From a checkpoint of a small contrastive image-text model.
Data: 203450 training examples, 6.3 epochs.
Rows from block 11 of the image encoder, named by matrix and row number. Each number is 128 + 32 x the weight over its row's rms, rounded and kept within 0 to 255. All counts start at 0.
# convs2: project pointwise conv (encoder.blocks.11.convs.2.weight, 48x288x1x1), inputs 144-287
convs2.0 [128 128 128 128 128 128 128 128   0 128 128 130 215 128 128  99 128 128 109 128 128 128 128  27 128 156 128 128 128 128 128 128 128 128 236 128 128 128 128 128 128 160 128 128 230 101 128 128 130 180 128 128 128 128 128   7 156 128 128 128 128 128 147 128 128 128 128 128  94 128 223 128 128 173 190 128 128 128 155  22  68 187 128 128 128 128 128 128 128 128 128  70  27 128 128 128 128 128 128 128  82 128 128 128 177 128 128 128 128 128 128 128 128 100 194 128 128 128 128  78 195 128 202 101 128 215 128 128 128 128 128 128 128 128 197 128  67 125 128 128 128 128 128 128]
convs2.1 [128 133 128 128 128 128 128 128 174 128 128 128 128 128 128 128   0  83  31 128 201 128 128 128 128 173 199 143 184 105 180 168 128 128 128 128 128 128 128 128 128 128 128 128 128 199 132 202 128 128 128 128 128 128 128 128 200 128 128 128 128 128 128 128 128 128 128 128 128 128 236 128 128 128 128 128 128 128 128 218 128 128 128 128 128 128 128 128 128 128 128 128  88 128 128 128 136 128 128  79 198 128 128 128 128 180 128 128 128 128 128  54  84 170 128 128 128 250 128  81 128 198  88 128 128 129  70 184 128 219 128  58 128 128 128 128 128 128 128 128  83 128 128 128]
convs2.2 [128 128 128 128 128 128 128 162 128 128 128 128  89 128  52   0 128 128 128 128 128 128 128 212 128 164 128 128 108 179 128 128 168 128 128  64 128 249 128 199 128 128 128 128 128 128 128 128 128 128 128 128 128 128 128 128 184 128 128 190 128 128  92 167 128 128 128 128 128 128  79 128 128 128 128  80 128 128  58 128 128 128 128 128 158 178 128 128 137 133 213 128 128 128 170 128 128 128 128 128 167 128  18 128 128 128 128 128 160  82 128 128 128 108 128 210 128 128 128 128 128 128 128 128 133 138 128 171 128 128 128 128 128 128 255 122 128 128 128 128 128 109 128 128]
convs2.3 [109 128 128 128 128 128 152 186 227 254 128 128 232 128 128 206 128  64 128 144 128 128  86 128 128 128  67  66  92 233 128 128 128 128 128 101 105 128 128 128 206 128 128 128 128 128 128 188 128 128 128 128 128 128 128 156 128 128 128 128 128 128 157 103 215 128 128 128 151 128 203 128 128 128 128 128 128 231 128 128 128 128 128 186 128 255 128 113 106 128 128 129 128 128 128 128 157 128 129 128 128 128 128 128 128 128 117 128 128 128 128  84 128 128 245 128  38 128 186 128  86 128 103  87 128 128 128 128 128 128 128 128 128 128 128 128 128 128 128 128  74 128 128 128]
convs2.4 [157 128 128 128 128 204 128 128 128 128 128 181 123 136 142 192 128 128 128 110 107 128 250 128 128 128 128 128 127 181 111 128 128 106 154 128 128 128 128 128 128 128 166 146 129 128 128 101 128 128 128 128 128 128 128 121 128 128 128 128 112 128 128 222 128 128 128 128 128 128 128 128 128 128  98  73 225 128 128   5 128 128 128 128 128 128 118 128 128 188 128 128 128 128  68  92 128 128 128 128 128 178 128 128 128 128 113  81  74  25  56 135 128 172 128 128  86 128 128 128 128 128 156 128 128 131 176 161 128 128 135 128 128 128 128 205 132 165 128 128 128 164 128 128]
convs2.5 [128 128  29 128 128 128 128 128  64 128  16  27 174 128 128 111  48 128 128 128  66 128 128 136 115 128 128 128 128 128 128 128 255 128 128 109 128 128 128 128  79  83 150 128 128 161 169 128 128  70 128 128 128 128 128 128 128 156 128 128 128 128 128 128 128 128 128 128  59 128 128  63  86 128 128 128 128 128  68 157 128 128 128 128 128 128 128 128 128 128 128 128 128 128 128 101 128 128  84 128 209 128 128 124 128 161 128 128 128  62 233 128 128 176 169 128 128 144 128 128  98 128 128 128 128 128 128 125 128 128 128 249 128 128 151 128 128 186 128 128 128  72 128 128]
convs2.6 [128 128 128 126 128 201 128 128 200 128  11 128 137 128 128 128 128 128 128 128 128 150 128 180 128 128 128  62  90 128 128 128 128 128 128 128 128 179 184 101 128 128 128 128 212 128 157 128 128 128 128 128 128 128 128  58 128 128 128 128 128 128 128 128 128 128 128  48  89 255 128 132 126 128 128   0 128 128 128 255 128 173 128 128  81 128 128  28 128 128 128 128 128 209 163 128 128 128 192 128 106 128 128 128 128 143 128 128 128 128 173 166 128  20 128 201 170 128 128 128 128 128 128 128 128 128 128 153 128 128 128 128 128 128 128 139 128 128 128 128 128 128 128 128]
convs2.7 [128 128 128 101 132 128 128 128 128 169 128 128 153 128 128 195 128 193  65 128 154 206 128 128 128 128 172 128  92 164 233 128 128 128 128 128 114 128 128 128  63 128 128 112 128 128 128 128 128 128 128 128 157 128 128 128  99 128 128 128 166 128 128 165 119 128 128 128 128  81 128  97 128 128 128 128 128 128   5 128 128 128 128 128  86  76 152 128  18 128 128 158 244 128 128 210 157 128 128 199 175 128 128 128 128 128 128 128  80 128 128 128 128 132 113 128 128 133 128 112 128 128 128 128 195 128 128 128 128 119 128  93 128 128 124 128 128 170  87 166 128 128 128 128]
convs2.8 [204 128 128 128  97 183 147 128 126 128 128 128 184 128 128 191 128 128 114 128 128 128 128 199 128 128 128 128  58 128 128 128 128 128 128 128 139 226 128 128 128 184 128 128 128 128 128 128 184 128 255 128  95 116  80 128 128 128 176 128 128 128 128 128 161 128 177  64 128 128 128 153  90 208 132 128 128 128 150 165 128  66 128 130 128 128 128 128 128 128 128 161 128 128 128 128 176 128 128 128 128 128 128 128 128 128 128 128 138  46 128 110 128  36 128 105 128 128  94 128 203 128 128 128 128 128 128 128 128 128  98 128 128 128  65 128 128 128 128 128 128 128  95 128]
convs2.9 [128  32 128 128 128 128 128 128  27 128 128 128 128 128  74 128 114 128 128 116 128 120 126 128 128 128 128 128 162 128 128 128 128 156 128 128 141 163 128 128 108 128 128 128  32 128 128 152 128 128 190 128 128 128 196  27 128 128 128 205  42 200 128 113 128 128 199 128 255 128 128 128 201 128 128 150 128 128 128 128 128 111 217 128 128 128 128 128 128 128 128 128 128 128 255  41 125 128 128 128 128 125 128  63 128 173 128 128 128 128 141  74 128 128 128 128 128  70 202 128 141  78 109 211 128 128 128 113 128 128 128 128 133 128 128  83 128 128 159 128 128 128  85 128]
convs2.10 [120 128 144 128 128 128 128 128 188 128 128 128 128 128 128 128 166 128 128 145 128 128 140 128 240 128 128 128 128 128 128 128 128 128 128 117 128 128 128 128 128 194 157 128 128 128 128 128  98 192 128 128  52 128 137  57 128  60 105 128 128 131 128 103 155 128 128 128 128 159 128  61  29 128  89 128  86 128 128 128 128 128 128 169  59 128 119 128 128 128 128  65 128 128 128 128 128  76 255  58 128 128 128 128 128 128 128 128  98 128 203 128 128  19 128 183 128 135 128 128 128 128 128 212  14 128 100 128 128 128 128 128 136 128  68 128  75 128 157 200  69 128  86 115]
convs2.11 [140 128 128 128 128 130 128 128 136 128 128 215 128 116 128 176 128 128 128 149 128 128 128 128 128 128 128 128 128 128 128 128 128 135 128 128  67 128 157  82 128 128 128 128 206 230 128 128 207 124 128 128 128 128 128  33 126 128 128  78  35   0 133 128 128 128 128 128 128 128 128 128 128 128 129 128 128  79 128 128 128 128  92 128 128 128 151 128 128 128 128 128 128 128 128 128 128 128 128 128 114 128 128 128 128 128  20 128 215 128 156 128  91 128 128 179 128 128 128  81 180 195 128 128 128 128 128 128 128 128 128 198  37 128 128 128 128 101 128 128 160 128 128 128]
convs2.12 [ 93 128 128 128 103 128 128 128 128 227 128 128 128 128 128 128 128 128 128 128 108 128 128 128 128  27 128 109  58 128 128 128 128 219 116 128 128 190 128 117 128 128 128 128 128 101 128 128 132  92 167 128 128 128  78  78 128 128 128 128 128 128 154 128 128  62 128 242 128 128 184  83 143 128 164 128 128 128 128 157 157 128 128 128 128  99 128 139 128 189 128 128 128 128 226 128 128 128 128 128 128 128 113 128 128 128 128 128 128 123 128 141 249 128 128 128 128 142 147 128  82  41 132 107 128 128 128 128 125 128 128 131 169 128 128 152 128 128 190 128 128 128 128 128]
convs2.13 [128 128 128 128 128 128 128 128 128 128 128 237 128 128 128 128 128 128 128 177 168 128 128 138 114 161 191 128 128 128 144 128 173  59 128 149 128 128 143 128 220 128 178 128 156 174 103 128 128 128 128 128 128 128 128 128 128 128 124 128 128 128 104 196 151 128  47 128 110 128 128 128 128 128 134 184 128 128 128 161 128 128 128 128 128 128 128 128 128  59 121  94 128 128 128 236 128 128  63 128 128 128 128 128 128 128 128 128 175 128 203 110 128 128 255 128 128 128 128  79 128 128 128 128 128 128 171 128 128 127 128 128 193 133 128 117  31 183 128 153  58 128 128 128]
convs2.14 [  0 128 128 128 128 136 128 128 128 128 128 128 128 128 128 128 128 128 128  67  61 128 128 128 128 128 128 110 128 128 128 128 128 128 128 128 139 128 128 196  78 128 128 148 166  78 128 128 101 162 128 128 128 128 128 128 128 128 128 128 128 128 128 144 128 128  68 128 126 128  19 128  34 128 128  65 128 128 146 128 128 128  27 156 128 128 171 129 128 128 128 128 128 128 210 128 128 128 128 128 128 128 128 128 128 128  24 128 128 128 128  68 128 128 128 128 128 128 128 128 201 128 128 128 243 128 128 128 128 232 128 128 128 128  76 175 128 128 128 157 184 128 132 119]
convs2.15 [128 128 128  52 128 154 128 147  31 128 128 128 128 128  48  83 128 128 128 128 128 128 128 198 107 128 128 128 128 128 152 128 128 128 128 128 128 128 128 168 117 128 128 128 128 128 128 128 104 128  89 128 128 128 128  32 128  84 128 128 128 183 128 128  38 128 128 128 128 128 128 128 128 128 128 128 128 128 193 128 128 128 128 128 128 128 128 128   9 128 128 128 119 128 108  47  85 128 128 128 116 128 128 225 128 128 128 128 128 128  81 128 128 128 128 128 128 128 191 128 128 128 128 123 128 128 128 128 128 128 128 121  76  12 128 128 111 128 128  76 128  80 128 128]
convs2.16 [128 128  60 128 128  76 128 128 144 128  60 128 128 125 154 128 128 128 128 128 115 128 128 128  78  46 128 128 101 215 128 128  86 128 128 128 122 109 128 139 128 204  69 128  38 199 128  93 128 188 128 128 131 128 128 128 112 128 128 128 156 128 128 128 128 128 128  94 141 128 128 128 128 128  50 128 128 128 130 145 128 128 128 128 128 128 157 128 128 152 128 128 128 150 128 128 128 128 128 128 128 198 128 128 126 128 128 128 207 128 213  74  87 128 128 128 128 128 128 128 157 128 128 128 128 128 128 130 128 128  18 186 128 128  31 159 128 128 119  90 128 237 141  75]
convs2.17 [109 128 128 128 177 128 125  50  26 128  81 128 100 128 128 109 128 128  82 128 128 128 203 128 128 128  87 128 128 109 128  36 216 128  40 128 128  92 128 137 128 145 128 128 128 128 128 128 128 128 159 128 132 135 128 128 128  59 128 128 128 128  45 128 158 128  98 128 144 128  97 128 128 129 128  30  80 182 197 128 128 128 128 208 128 128 128 128 128  91 128 128 119 128 192 176 128 128 182 128 128  84 128 128 147 128 132 175 128 128 128 128 128 128 128 220 128 128 128 128 255 128 128 128 128 168 207 128 128 128 128 171 181 128 180 128 128 128 128 128  95 128 128 128]
convs2.18 [128 128 128 147 122 128 128 128 255 128 128 214 179 128 128 128 248 156 128 128 128 128 128 128 162 152 162 128 128 128 128 104 128  60 128 128 128 128 128 113 128 161 128 128 128 156  45 128 128 128 128 128 146 201 128  70 128 128 128 101 128 128  68 180 116 128 128 128 128 128 128 128 103 128 205 128 128 128 214 128 223 128 128 128 114 138 128 128 128 128 128 128 163 128 128 131  85 213 128 128 128 128 128 128 128 128 128 128  73 128  30 128 128 128 220 128 128 128 128  70 128 128 128 128 128 146 128 128 128 128 128 128 128 134 128 132  56 128 128 128 128 128 128 128]
convs2.19 [213 104 128 128 106 128 128 110 169 128 135 128  71 128 128 128 115  68 128 128 128 201 128 105 128 128 128 128 128 128 128 128 113 128 162 162 128 128 128 193 128 128 128 128  93 128 255 128 128 128 128 128  81 128 128 128 232 128 128 156 128 128  66 128 140 128  60 128 128 128  68 128 128 141 128 103 128 145 128  49 128 128 128  92  78 128 128 128 128 128 128 197 127 143 152 148 128  68 128 128 223 103 128 128 128 128 128 128 128 128 128 128 128 128 128 130 117 128 128 128  50  47 149 128 173 128 128 128 128 128 128  46 156 128 128  98 128 128 128 128 128 128 201 128]
convs2.20 [128 128 128  39  49 126 128 128 128 128 255 128 128 201 128 128 128 128 128 128 128 128 128 128  89 128 128 128 128  67 128 121 128  73 133 104 128 128 128 128 180 128 128 128 236  59 128 197 128 128 128 186 128 128 128 128 128 131 128 128 121 116 128 128 128 128 128 144 128 128 128 128 105 202 128  72 128 128 128 128 128 133 139  64 128 128 128 128  52 128 128  41 108 128 128 128 128 142 128 128 191  65 128 128 128 191 128 128 128 184 128 196 189 162 128 128 128 128 150 115 128 128 128 128 128 126 118 128 128 128 128 158 201 128 128 133 128 128 128 128 201 128 128 103]
convs2.21 [141 181 112 128 128 128 128 137  52 128 128 128 128 106 128 128 128 164 128 128  73  95 128 169 128 128  96 128 128 128 128 128 128 128 128 128 128 128 135 128 128  42 128 128 249  64 128 128 159 128  98 128 128 128 128 128 119 128 128 128 128 128 148 128 128 128  90 131 100 128 128 128 121 128 125 128 128 128 128 255 128 158 134 128 128 128  95 128 128 128 128  82 154 128 128 255 128 194 163 128 128 128 187 128 128 181 128 158 128 128 170 165 128 183 128 128 128 128 128 128   0 128 128 128 129 128 128 128 128 174 128 191 128  78 128 128 201 128 128 128 200 128 128 128]
convs2.22 [128 210 128  15 128 128 128 128 120 128 125 128 133 128  50 128 128 255 128 128 128 128  47  63 132 161 128 118 128 128 128 128 128 128 128 128 128 128 128 128 128 128 128 128 128 128 128 128 128 128 128 128 128 167  96 128 189 128  23 128  43 128 128  82 128 128 128 128 128 190 128 128 128  36 128 128 111 128 128 226 128 128 128 128 128 128 128 128 128 128 186 194 128  59 128 239 128 128 128 128 128 164 128 195 126 128 128  22  39 128 128 128 128 149 128 128 156 128 128 128 128 128 128 141 128 128 128 128 128  96 128 128 128  77 128 128 128 128 128 128 128 128 128 128]
convs2.23 [128 128 128   0 128 128 128 128 128 128 128 128 128 128 103 128 128 128 151 128 128 128   0 128 128 110 104 128 182 128 128 128 128 128 128 128 128 128 221 128 128 128 100 128 128 123 128  74 128 194 128  69 128 128 116 128 227 128 128 111 128  97 128 128 128 128 128 128 128 128 128 128 128 128 157  45 128 128 128 128 128 128 128 128 128 128  52 128 117 128 128 128  60 128 128 128  60 128 128 128 161 128 128 128 128 153  41 128  74 170 128 128 128 128 128 128 200 128 128  81 128 128 128 128 128 128 160 128 128  31 128 128 128 110 128 128 128 128 128 128 128 128 128 128]
convs2.24 [175 128 128 128 128 128 128 128 215 128 128  57 128 128 185 128 128 128 112 128 128 128 128  70 128 141 128 121 184 128 128 145 175 128 128 173 176 128 128 159 128 156 100 128 128 128 128 128 128 133 128 128 128 128 128  15 127 131 128 128  28 128 135 128 128 128 128 160 242 128 128 134 128 128 128 128 103 128 128 144 196 128 128 128  47 128 128  18 128 132 128 157 128 128 128 128 128 128 128 141 128  91 128 128 128 128 137 128  51 128 126 195 128 128 194  66 128 128 128 128  60 128 231 128  97 128  96 128 128 207 128  60 128 128 128 128 141 142 128 128 128 128 128 128]
convs2.25 [128 255 128 157  54 128 138 128  29 128 128 128 128 172 152 128 128 128 128 177 128 128 128 128  66 128 135 128 128 101 128 128 128 128 128  76 128 128 128 128 128 173 128 128 128  61 128 128 128 109 128   0 128 128 106 128 146 125 128 128 153 128 128 128 149  44 183  68 128  93 128 128  81 128 128 128 128 128 163  37  92 128 200 128 188 184 128 128  51 128 128 128 128 131  65 128 128 128 128 128 194 128 128 128 128 172  33  93 128 122 128 128  67 128 218 128  78 128 128  78 160 128 128 128 163 100 128 128 128 128 128 128 128 209 128 202 128 128 128 168 128 128 107 128]
convs2.26 [239 128 128 128  69 128  43 128 195 128  37 128 128 128 128  89 128 200 128 183 128 128 128 128 102 128 201 128 128 128 133 128 209 128 173 159 128 128 128 219 128 128  99 128 191 128 128  86 128 128 128 128 128 176 231 128 128 128 127  74 219 128 128 128 128 128 194 128 170 128 128 128 128 128 128 128 128  48 176  85 128 156 128 128 214 128 128 128 128 128 128 128 128 128 128 128 128 158 128 128 128 128 174 128 158  79 128 128 128 128  89 253 128 128 144 128 128 128 154 128 128 128 128 118 218 151 128 128 128 128 128 128 128  75  80 128 128 128 128 128 128 128 156 128]
convs2.27 [128 128 128 128  12   0 128  49 128 128 230 128 115 139 128 128 128 128  78 128 128 128 128 128 128 128 168 128 128 128 125 255 128 128 128  79 128 171 128 128 128 128  74 128 128 138 128 128 128 128 128  81 104 172 128  60 128 128 128 128 128 128 128 128 128 128  78 128  62 128 128  19 128 164 107 176 128 138 128 128 128 128  86 128 128 128 128 128 128 128 128 128 128 128 128 128 128 128 128  86 128 200 110 128 128 128 128 126 128 128 128 157 128  79 128 128 128 180 128 128 214 128 128  80  56 128 128 128 128 128 255 128 128 128 128 128 128 128 128 128 128 183 128 128]
convs2.28 [159 165 128 199 221 207 128 130 128  76 128 128 171 128 232 128 128 128 161 128  71 128 171 128 157 128 114 176 100 128 128  83 128 180 128 128 128  19 128 128  29 128 128 128 128 128 162 128 114  87 128 128 255 143 128 128 128 128 136 128 128 128 128 128 128 152 128  89 118 128 128 128 128 128  92 128 128 128 128 128 128 124 128 128 157 128 128 128 128 128 128 128 128 128 115 128 128 128  53 106 128 154 165 128 128 128 151 134 128 130 128  81 128 113 128 128 128  65 128 226 124 128 128 128 128 128 128 128 128 163 128 128 140 128 128 128  90 128 128 128  75 101 128 128]
convs2.29 [128 141  81 128 128 168 128  63 128 128 128 128 128 128 128 128  58 128  60 101 128 128 128 128 128 128 153 128 128 128  94 128 116 154 128 128 128 128  60 128 128 210 128 128 198 128 125  41 179 182 128 128 128 128  73  13 128 128 128 128  54 128 128 128 128 128 137  95 128 128 225 128 128 128 128 128 128 128 128 128  68  96  92 128 128 128 128 128 128 128 128 128 154 199 128 128 156 128  18 128 116 119 128 128 128 106 128 128 107 128 128 128 103 199 128 161 189 128 128 128  67 109 128 128 128 128 128 128 187  94 128  83 128 128 128 128 128 139 128 128 164 128 128 128]
convs2.30 [128  29 112 128 157 128  66 128 128 128 128 128  48 128 128 128  13 128 128  91 128  27 128 128 128  38  94 181 128 165 128 128 128 115  18 128 128 178 132 120 174 128 128 128 128  78 128 128 124 128 128 162 196  23 128 128 128 128 128  95 128 128 104 120 128 128  93 128 128  36 128 128 204 128 128 128 128 128 128 128 128 117  46 128 128  64 128 128 128 161  91 188 128 128 108 128 128 183 128 128  49 179 128 128 128 128 128 188 128 140 128 128 128 128 128 128 128 128 128 206 128 128 128 128  73 157 173 139 128 101 128 128 128 136 128 128 128  55 236 198 128 125 128 128]
convs2.31 [128 128 128 202 128 152 128 128 128 128 128 128 207 128 128 128  94 128 128 128 128 128  27 128 128 128 128 128 123 151 128 128 157 229 128  65 117 102 128 128 128 128 128 128 128 128 128 128 128 128 128  78 151 105 128  42 128 214 128 175 128 128 128 128 128 128 152 128 128 128  71 128 128 118 128 128 128 128  94  26 128 128 128 128 128 128 128 128 154   9  77 128 128 125 177 128 128 128 128 128   0 128 128 128 128 128 128  23 128 128 128 113 100 128 181 141 128 128 128 128 128 128  85 198 128 128 128 128 128 128 128 130 128 128 128 134 128 128 128 128 128 128 128 128]
convs2.32 [128 128 128  45 128 128 128 103 160 128 128 128 153 128 128 128 128 128 128  94 170 133 128 128 128 128 128 128  83   9 129  95  82 128 128 114 128 211 128 128  63 128 128 128 125 128 128  81 128 128 128 128 128 128 128 124  83 128 128 128  78 128 128 128 128 128 128 128  27  96  48 128 128 128 128 128 128 102 128 128 128 128 128 128 184  87 128 128 128 143 149 128 128 128 128 112 128 128 128 155 128 198 128 128 128 128 182 128 128  45 128 128  91  99 111  96 128 128 128  25  54 128 128 146 117 128 128 111 128 255 128 208 138 128 128 128 128  32 128 128  50 141 128 128]
convs2.33 [128  69 128 128 128 128  71 128 128 140 128 128  54 128  64 128 177 128 128 128 128 128  76 128 206 128 127 128 207  98 128 128 128 128 128 113 101 128 128 128 128 128 128 128 128 128 128  99 128 128 128 128 100 128 112 128 128 128 104 128 128 128 128 128 175 128 128 128 128 128 128 128 128 128 128 128 128 128 128 128 128 128 128 128 128 128 128 128 128 128 206 157 128 128 128 179 128 128 128 173 140 133 128 128 128 128 128 142   0 205 105 128  85 161 219 128 128 128 128 128 128 152 128 128 204 128 128 128 128 184 201 191 118  24 128  61 128 128 128 128 128 128 128 128]
convs2.34 [128 128 178 128 128 128 128 128 128 128  73 139 188 128 128 128 128 128 128 128 128 128 176 128 128 128 128 128 182 128 145 128  92  91  59 128 112  81 128 128 128 128 128 128 156 128 211 128 128 128 128 128 128 128 128  63 132 128 128 128 128 128  81 128 128  46 128  82 128 128 128 128 128 128 128  72 128 128 128 128 128 128 128 128 128 128 128 105 128 128  76 128 128 128 128 140 112 128 128 128 128 128 128 128 128 128 119 128  46 128 128 238 128 252  82 150  74  31 128 128   0 128 113  97 128 128 155 128 124 156 128 193 149 128 128 128 133 128 160  55 128 128 128  97]
convs2.35 [128  78 128 128 233 128 128 128  66 185 128  43 128  67  52 128 128 128 128 128 128 128 128 128 128 128 128 128 128 128 128 128 216 128 128 136 128 128 128 128 144 128 128 128 255 128 128 128 142  54 170 128 128 128 128  98 180 128 128 126 128  47 128 128 128 128 128 128 128 166 184  51 197 128 128 170 128 175 128 128 128 128 128 128 128 128 128 128 128 128 128 134 207 128 128 128 128 128  56 128 118 151 128 128  77 128  91 128 166 128 128  88 128 128 128 128 128 128 128 128 255 128 148 128 128 128 128 128 128 128 128  73 128 128 186 128 128 128  73  55 128 128 128 128]
convs2.36 [128 128 128 128 166 128  86 198 128 128 128 128 128 128 128 128 128 128 128 128 128 128 183 128 128 128 128 128 151 128 125  96 140 128 128 128 128 151 177 128 128 128 161 128 128 106 128 199  80 128 128 128 128 128 128 128 128  58 128 255 128 128  70 128 128 128 128 128 149 128 128 128 128 103  77  66 128 114 128 128  73 141 128 128 128 220 128 128 128 128 128 128 128 128 128 128 128 135 116 128 128  62 128 128 128 202 128 128 204 104 128 128 128   0 128 128 128 128 128 128 128 109 128 128 128 128 128 128 128 128 124 128 199 128 128  58 128 180 128 128 128   0 128 128]
convs2.37 [128 128 128 128  40 128 128 128 168 128 123 128 128 128 128 197 128 128 128 128 128 128 128 128 128 128 239 157 128 206 128 156   3 128 136 128 128 128 128 128 128 171 128 128  87 128  71  61 255 224 124 128 108 119 128 128 125 189 128 128 162 107 128 128 128 128 189  71 128 112 128 128 146 128 128 128 128  23 128 128 128 128 128  64 128 128  99 105 128 128  67 128   0  78 128 128 128 170 128 128 128 128 128 128 128 128 128 172 128 121 173 128 128 128 129  62 128 188 128 124 128 192 128 121   0 128 198 128 128 128  71 128 128 128 128 128 128 128 116 128 128 128 128  62]
convs2.38 [217  72 128 128 128 128 128 128 128 128 128 128 128 128 128 128 128 225 128 128 128 231 132 205 222 128 128 128 128 128 128 128 128  88 156  70 128 109 163  63 128 128 128 128 128 128 128 128  73 128 128 185 128 128 128 128 128 128 128  62 190 128 128 128 128 150 138 128 128 255 128 206 128 128 193 128 117 128 128 128 128 128 147 128 128   0 128  87 128 128 128 128 186  85 128 161 128 128 177 155 128 144 128 128 128 128 128 128 128 179 128 224 122 128 128 128 128 128 176 128  64  34 101 128 128 128 128 128 145 128 128 128 234 128  57 128 128 128 127 128 128 128  77 128]
convs2.39 [ 56 128 128  88 128 116 128 128 128 128 128  81 128 218  98 128 128 192 128  89 102 128 128 132 128 128 128 128  68 128 128 128 128   0 128 128 128 128 128 128 215 128 128 128  86 128 128 156 128 128 128  71 105 128 128 128 115 128 128 128  76 158 128 158 128 128  36 128 128 117 127 138 128 128  99 128 170 128 170 131 128 128 181 128 128 211 128 128 128 128 128  77 128 128 128 128 128 128 128 128 170 128 111 128  72 128 128 128 128 116 165  27 213 128 128 128 135 128 128 128 132 124 128 148 128 106 128 126 128  79 128  81 128  87 101 128 128 128 128 128 128 128 128 128]
convs2.40 [128  40 128 177 203 128 128 128 128 128 128 128 192 128 128 128 128 128 128 217 128 128 128 128 128  38 128 128 128 128 128 128 128 178 128 128 128 128 128 152 128  33 203 128 128 158 187 128 128 128 128 193 128 128 128  79 128 128 128 128 198 206  96 128 200 128 128 128 238 128 128 128 128 128 128 128 128 142 138 177 128 128 128 128  73 128 128 128 128 128 128 128 128 128 128 128 128 128 128 128 128 169 128 128 155 202  93  18  68 128  67  91  78 128 188 128 128 128 128 114 128 116 128 128 182 128 121 128 128 128 128 128 128  49 128 128 142 128 128 128 128  94 128 128]
convs2.41 [212 128 128  74 128 128 128 128  82 128 106 128 128 116 128 128 128  87 128  74 128 128 128 128 141 128 128 156 128 128 166 128 128 128 128 128 128 128  72 128 204 174 128  72 128 128  38 128 128 128 128 128 128  80 128 128 128 128 128  74 128 128 128 128  54 128 128 172 128 128 123 128 128 128 128 190 128 128 128 128  38 128  67 238 128 128 128 128 128 122 128 134 201 128 128 128 128 128 247 128 255 128 128 128 128 128 128 159 128 128 128 128 128 117 128 128 166 128 128 128  92 128 128 128 128 128 128 128 128 128 128 128 161 128 128 128 128 128 128 140 128 128 128 128]
convs2.42 [128 128 132 128 128 128 128 128 173 128 128 128   3  62 128 181 128 128  61 181 128 128 128 128 128 128 128 235 128 128 128 128 110 128 150 128 128 128 128 128 128 128 128 128 149 128  94 128 128 128 128 128 128 150 128 128 128  78 128 185 128 203  15 128 128 128 128 128  59  27 128 128 128 128 128  93 128 128 128 202  56  99 139 128 128 128 128  62 128 128 116 127 128 128 111 128 128 157 150 128 128 128  88 128 128 179 128 128  20 146 115 128 128 128 173 128 103 128 128 128  69 128 128 128  64 128 128 128 207 128 145 128 128 128 128 158 140 128 128 205 128 128 128 128]
convs2.43 [ 90 128 128 128 175  16 128  93 142 128 128 160 238 138 128 128 128 128 128 181 128 128 181  79  90 128 128 128 128 128 128 128 128 108  89 128 128  58  85 128 128 156 203 128 157 110 128 128 128 128 128 128  71 128 128  45 103 128 128 128 128 128 128  81 128 125 128 128 128  85 165 128  92 128  97 128 128 128 124 128 147 128 128 128 128 100 128 128 128 128 189 128 128 128 128 128  89 128 114 128 128 151 128 128 128 128 128 128 128 171 251  62  39  43 128 128 128 128  85 128 128 128  81 184 128 128 128 128 128 200   0 130 128 128 128 128 128 128 128 128 128 128 128 128]
convs2.44 [106 117 128 190 128 128 128 128 140 128 190 158 128 128 132 128 128 143 128 128 128 128 128 207 128 128 128 128 112 128  27 128 128 128 128 128 128 155 128 228 128 111 128 109 128 148 128 128  45 128 128 128 148 128 128 100 128 128 128 128 219 128 140 128 128 128  37 128 128 128 128 128  92  32 128 128 128 126  67 128 128 128 184 128 128 128 128 128 128 128 197 186 218 128 128 128 150 128 157 128 128 128 128 209 222 103 128 128 144  59 128 201 128 128 128 128 176 255 128 128 128 128 128 128 157 128 128 128 128 171 128 130 128 128 124 128 128 128 157  97 128 128 126  51]
convs2.45 [228 128 128 164 128 128 128  92 128 128  73 128 128 128 128 128 128 239 128 159 128 128 128 128 128 106 128 128 108  24 128 128 128 140 128 128 121 128 128 128 128  63 135 128 168 160 128 128 128 128 232 128 116 128 235 128 128 128 128 128 128 128 128  21 128 128 115 108 182 128   0 128 128 128 203 128 128 128 128 128 128 128 128 128 128 128 128 130 108 128 128  86 128 128 149 128 128  49 208 128 150 128 128 128 128 128 128  26 128 128 128 128 128  44  53 128 158 112 128 128 128 157 128 172 128 128 128 128 128 128 130 163 157 128 178 128 128 201 128 163 128 117 128 128]
convs2.46 [237 128 128 128 128  90 128  85 128 128 128 128 128 159 128 128 128 152 128 128  65 128 128 148 128 128 128 128 154 128 128 128 128 128 128 129 128 128 128 128 155 128 128 128 128 128 152 104 128 128 128 128 128 164 128  85 128 128  62 128 128 128 128 128  76 128 128 128 128 212 230 128 128 128 128 128 128 102  93 139 128 128 153 128  48  41 128 128 128 183 128 128 128 108 128 128 128 128 128 128 128 128 169 128 114  14 206 128  71 128 128 128 128 142 128 128 128 128 128 145 192 128 128 128 128 136 128 128 128 134 128  90 187 128  80 128  14 148  72 128 111 250 128 112]
convs2.47 [128 128  98 128 128 217 128 128 128 128 172 128 128 128 140 128 128 149 128 147 128 201 128 128 235 128 128 128 185 128 128 128 160 136 128 128 128 128  97 128 140 128 208 113  76 128 128 128 150 117 128 128 128  95 104 117 128 128 128 114 119 124 128 128 183 128 128 128 125  89 128 128 207 110 128 128 128 128 128 128 129 187  87 128 196 128 128 128 128 218 189 128 128 128 167 128  66  65 128 128 128 128 128 128 131 128 128 128 128 128 128  56 201 128 249 128 128  99 128 128  65  48 128 128 128 128 128 128 128 128 164 128 128 133 191 128 126 173 128 128 152 128 128 128]